Rows from block 6 of a small image classifier, named by matrix and row number. Each number is 500 + 40 x the weight over its row's rms, rounded and kept within 0 to 999. All counts start at 0. Numbers have three digits each.
Before each channel's rows are labels from the 100 images, of 14976, where the channel reaches its highest value: "strongest on" is what is common among them. Only what is clearly more common there than usual is listed. The data: crops of objects in photos (Visual Genome). In brackets: how many of the 100, against the usual share in percent.
# conv: pointwise conv (model.blocks.6.conv.weight, 192x96x1x1), inputs 0-95

strongest on: object: shirt (25 vs 3.4)
conv.117:465469546501544491527415449554526449504458525438462553512491486447522534455558523428411510600482532494481560500502530476511568472508534551563515565489500418528528508539417518471486480463474463419461554515540530480511462549475489472505483479479493419546477437509461512484517499518464512540

strongest on: object: shirt (38 vs 3.4)
conv.125:545490462538472486532480446549549564480576491467515519485503503478490513513467539528558456452466534416470475460455503415486517506607488514512510604495470536544571545453491524511486474486448435464537487482477506520529517457403495496503491502474447398466540472547553520557532527488464529510

strongest on: object: man (26 vs 3.5)
conv.56:553480455458529494465537519483410467560517484413458478548516477482492439511512506465539571450469548505518370495489448475511477535494570498543456523483452544561489479414504493462509544512536515466481566508487568521534443448505520504500523464452532459498474497487448481509572404490471498513

strongest on: object: shirt (27 vs 3.4)
conv.191:600449479467548480510485489493463471542483497524494550461470551499519480474473479507504522458372517565503454567475430507465517549520493503496593521443516544566520487459447493556461494505511529468556530464457461458513489379500442519530507525510524479489499514528392487502552447498493490492

strongest on: object: shirt (25 vs 3.4)
conv.37:495587446499548449459469490555521555476521463471483574524467533455511480514538575520446515441559510494534508481463510423423548427569492567559529455579541544552520500470468509498546535466544439522587481475529462514458489471483527501447516473514497468474494504516477503419538472468520484528

strongest on: object: man (34 vs 3.5)
conv.87:579474476511444464496517578429517539538505452499506482505476482492479485486502521493452562541527546471466468533481569466506472520554546501554451577430438566541500522422433531507518461514485503454515534514492511506507502482559458513491579489493421543435399489529517480453511453488502411468

strongest on: object: shirt (26 vs 3.4)
conv.18:559543524453498518478548533504564525525499527459563510473507470536529451507497495518504513462484539436505495450468537478532555495514541582516510478483485454520414557403481484606446554642518453479489530513439497511488525484537473508522543475438513479469492472543526497486545409510490455487

strongest on: object: shirt (29 vs 3.4)
conv.78:530478479489512547470522487488449457564477446482444525486489470501416502495476518513621532406457426551526485517457538505471403455523508503496511448488481498532453415486516483552466465492540541458518468565465496542474510490507472512575431538496520468437424509456547484524515482476498577502

strongest on: object: tree (41 vs 3.2)
conv.32:484569452484424459511458473545504488478527493513462413468554455503499463536511488473455506460488379544518491525425450526498488565477519477466444450470505511533542439503557468484544457531493532453441432531538534518505476539514518417501528525447492533428532531465422447490492539442475524478

strongest on: object: man (35 vs 3.5)
conv.25:557518433473560498462516476469549488554521540394493533528485445427502438422467478515455521491462485545471430483441508394451488488507516515441506514486462502535440509486460489508516486529492451493438542470501561509504452517586490448511524491414518472519464457452537437541507471500439528493

strongest on: object: shirt (44 vs 3.4)
conv.12:564485517401441463515494518440508508475476435524495463521471497513513516540417469438497443438573492522502515448505430547496506502607528534547475539513480437527470494443485490537451470518485507482486487436516489499478510496495437504393485512529524589498426482563497435532530435496511480506

strongest on: object: man (37 vs 3.5)
conv.94:581478517446536480535495444512453433506536505472487560472448548510438470554564504542531525456504593482466559512544481414487441505520631487509472561531467565478503497460421499544507527506516497465489532495468569507477530441519512491536488529526507439475437515512478467500508512494514422465

strongest on: object: shirt (40 vs 3.4)
conv.21:507533500484450493384502514465538489501492467509499519530479535451553462493422507513478441488524535471558457451443529462494514441560537519545543535470514434500491527437415506534421517581443473437530493427449508456519551486413537478475539455467484476500530494504491500487544489498523405507

strongest on: object: man (27 vs 3.5)
conv.145:509505515462483489532496521446515494525605433478514468528501554504562497511577477463513490540495572432492485536520556466475582543544628523494524603477470485524565497555454477480474520477547507546504523504482544525469498525532551507539491511464534404429487459492486530445502449518484494536

strongest on: object: tree (29 vs 3.2)
conv.88:547446477509530484449464465563513500497490534491460506451580466475496460498548471505524471454530462524443469509549472514476552455467491485500431462540457541571510454507440516564505447497533544397501500426530510436531454459446475447528454476490532514487462506461465416516562445441453543448

strongest on: object: man (26 vs 3.5)
conv.148:589517456517507517492473533530510429453461495473545551593484498508497511475491547490519573484444537476490438535502446488446521488519479484513446470450488568521445495506476466530550439552440464514480483570479477556534456515544444533520554562501472531497546545516486507542513440468497559375

strongest on: object: shirt (29 vs 3.4)
conv.47:450483443392460516500429514506554490517535515439498600491520476484538461473588499451437531462502526522506529483499448503386537548544556543577535520528538462483526516497506425491482499507462503534455442499427463523495470471541481458434533500536513522445498462468538518562511471495506479468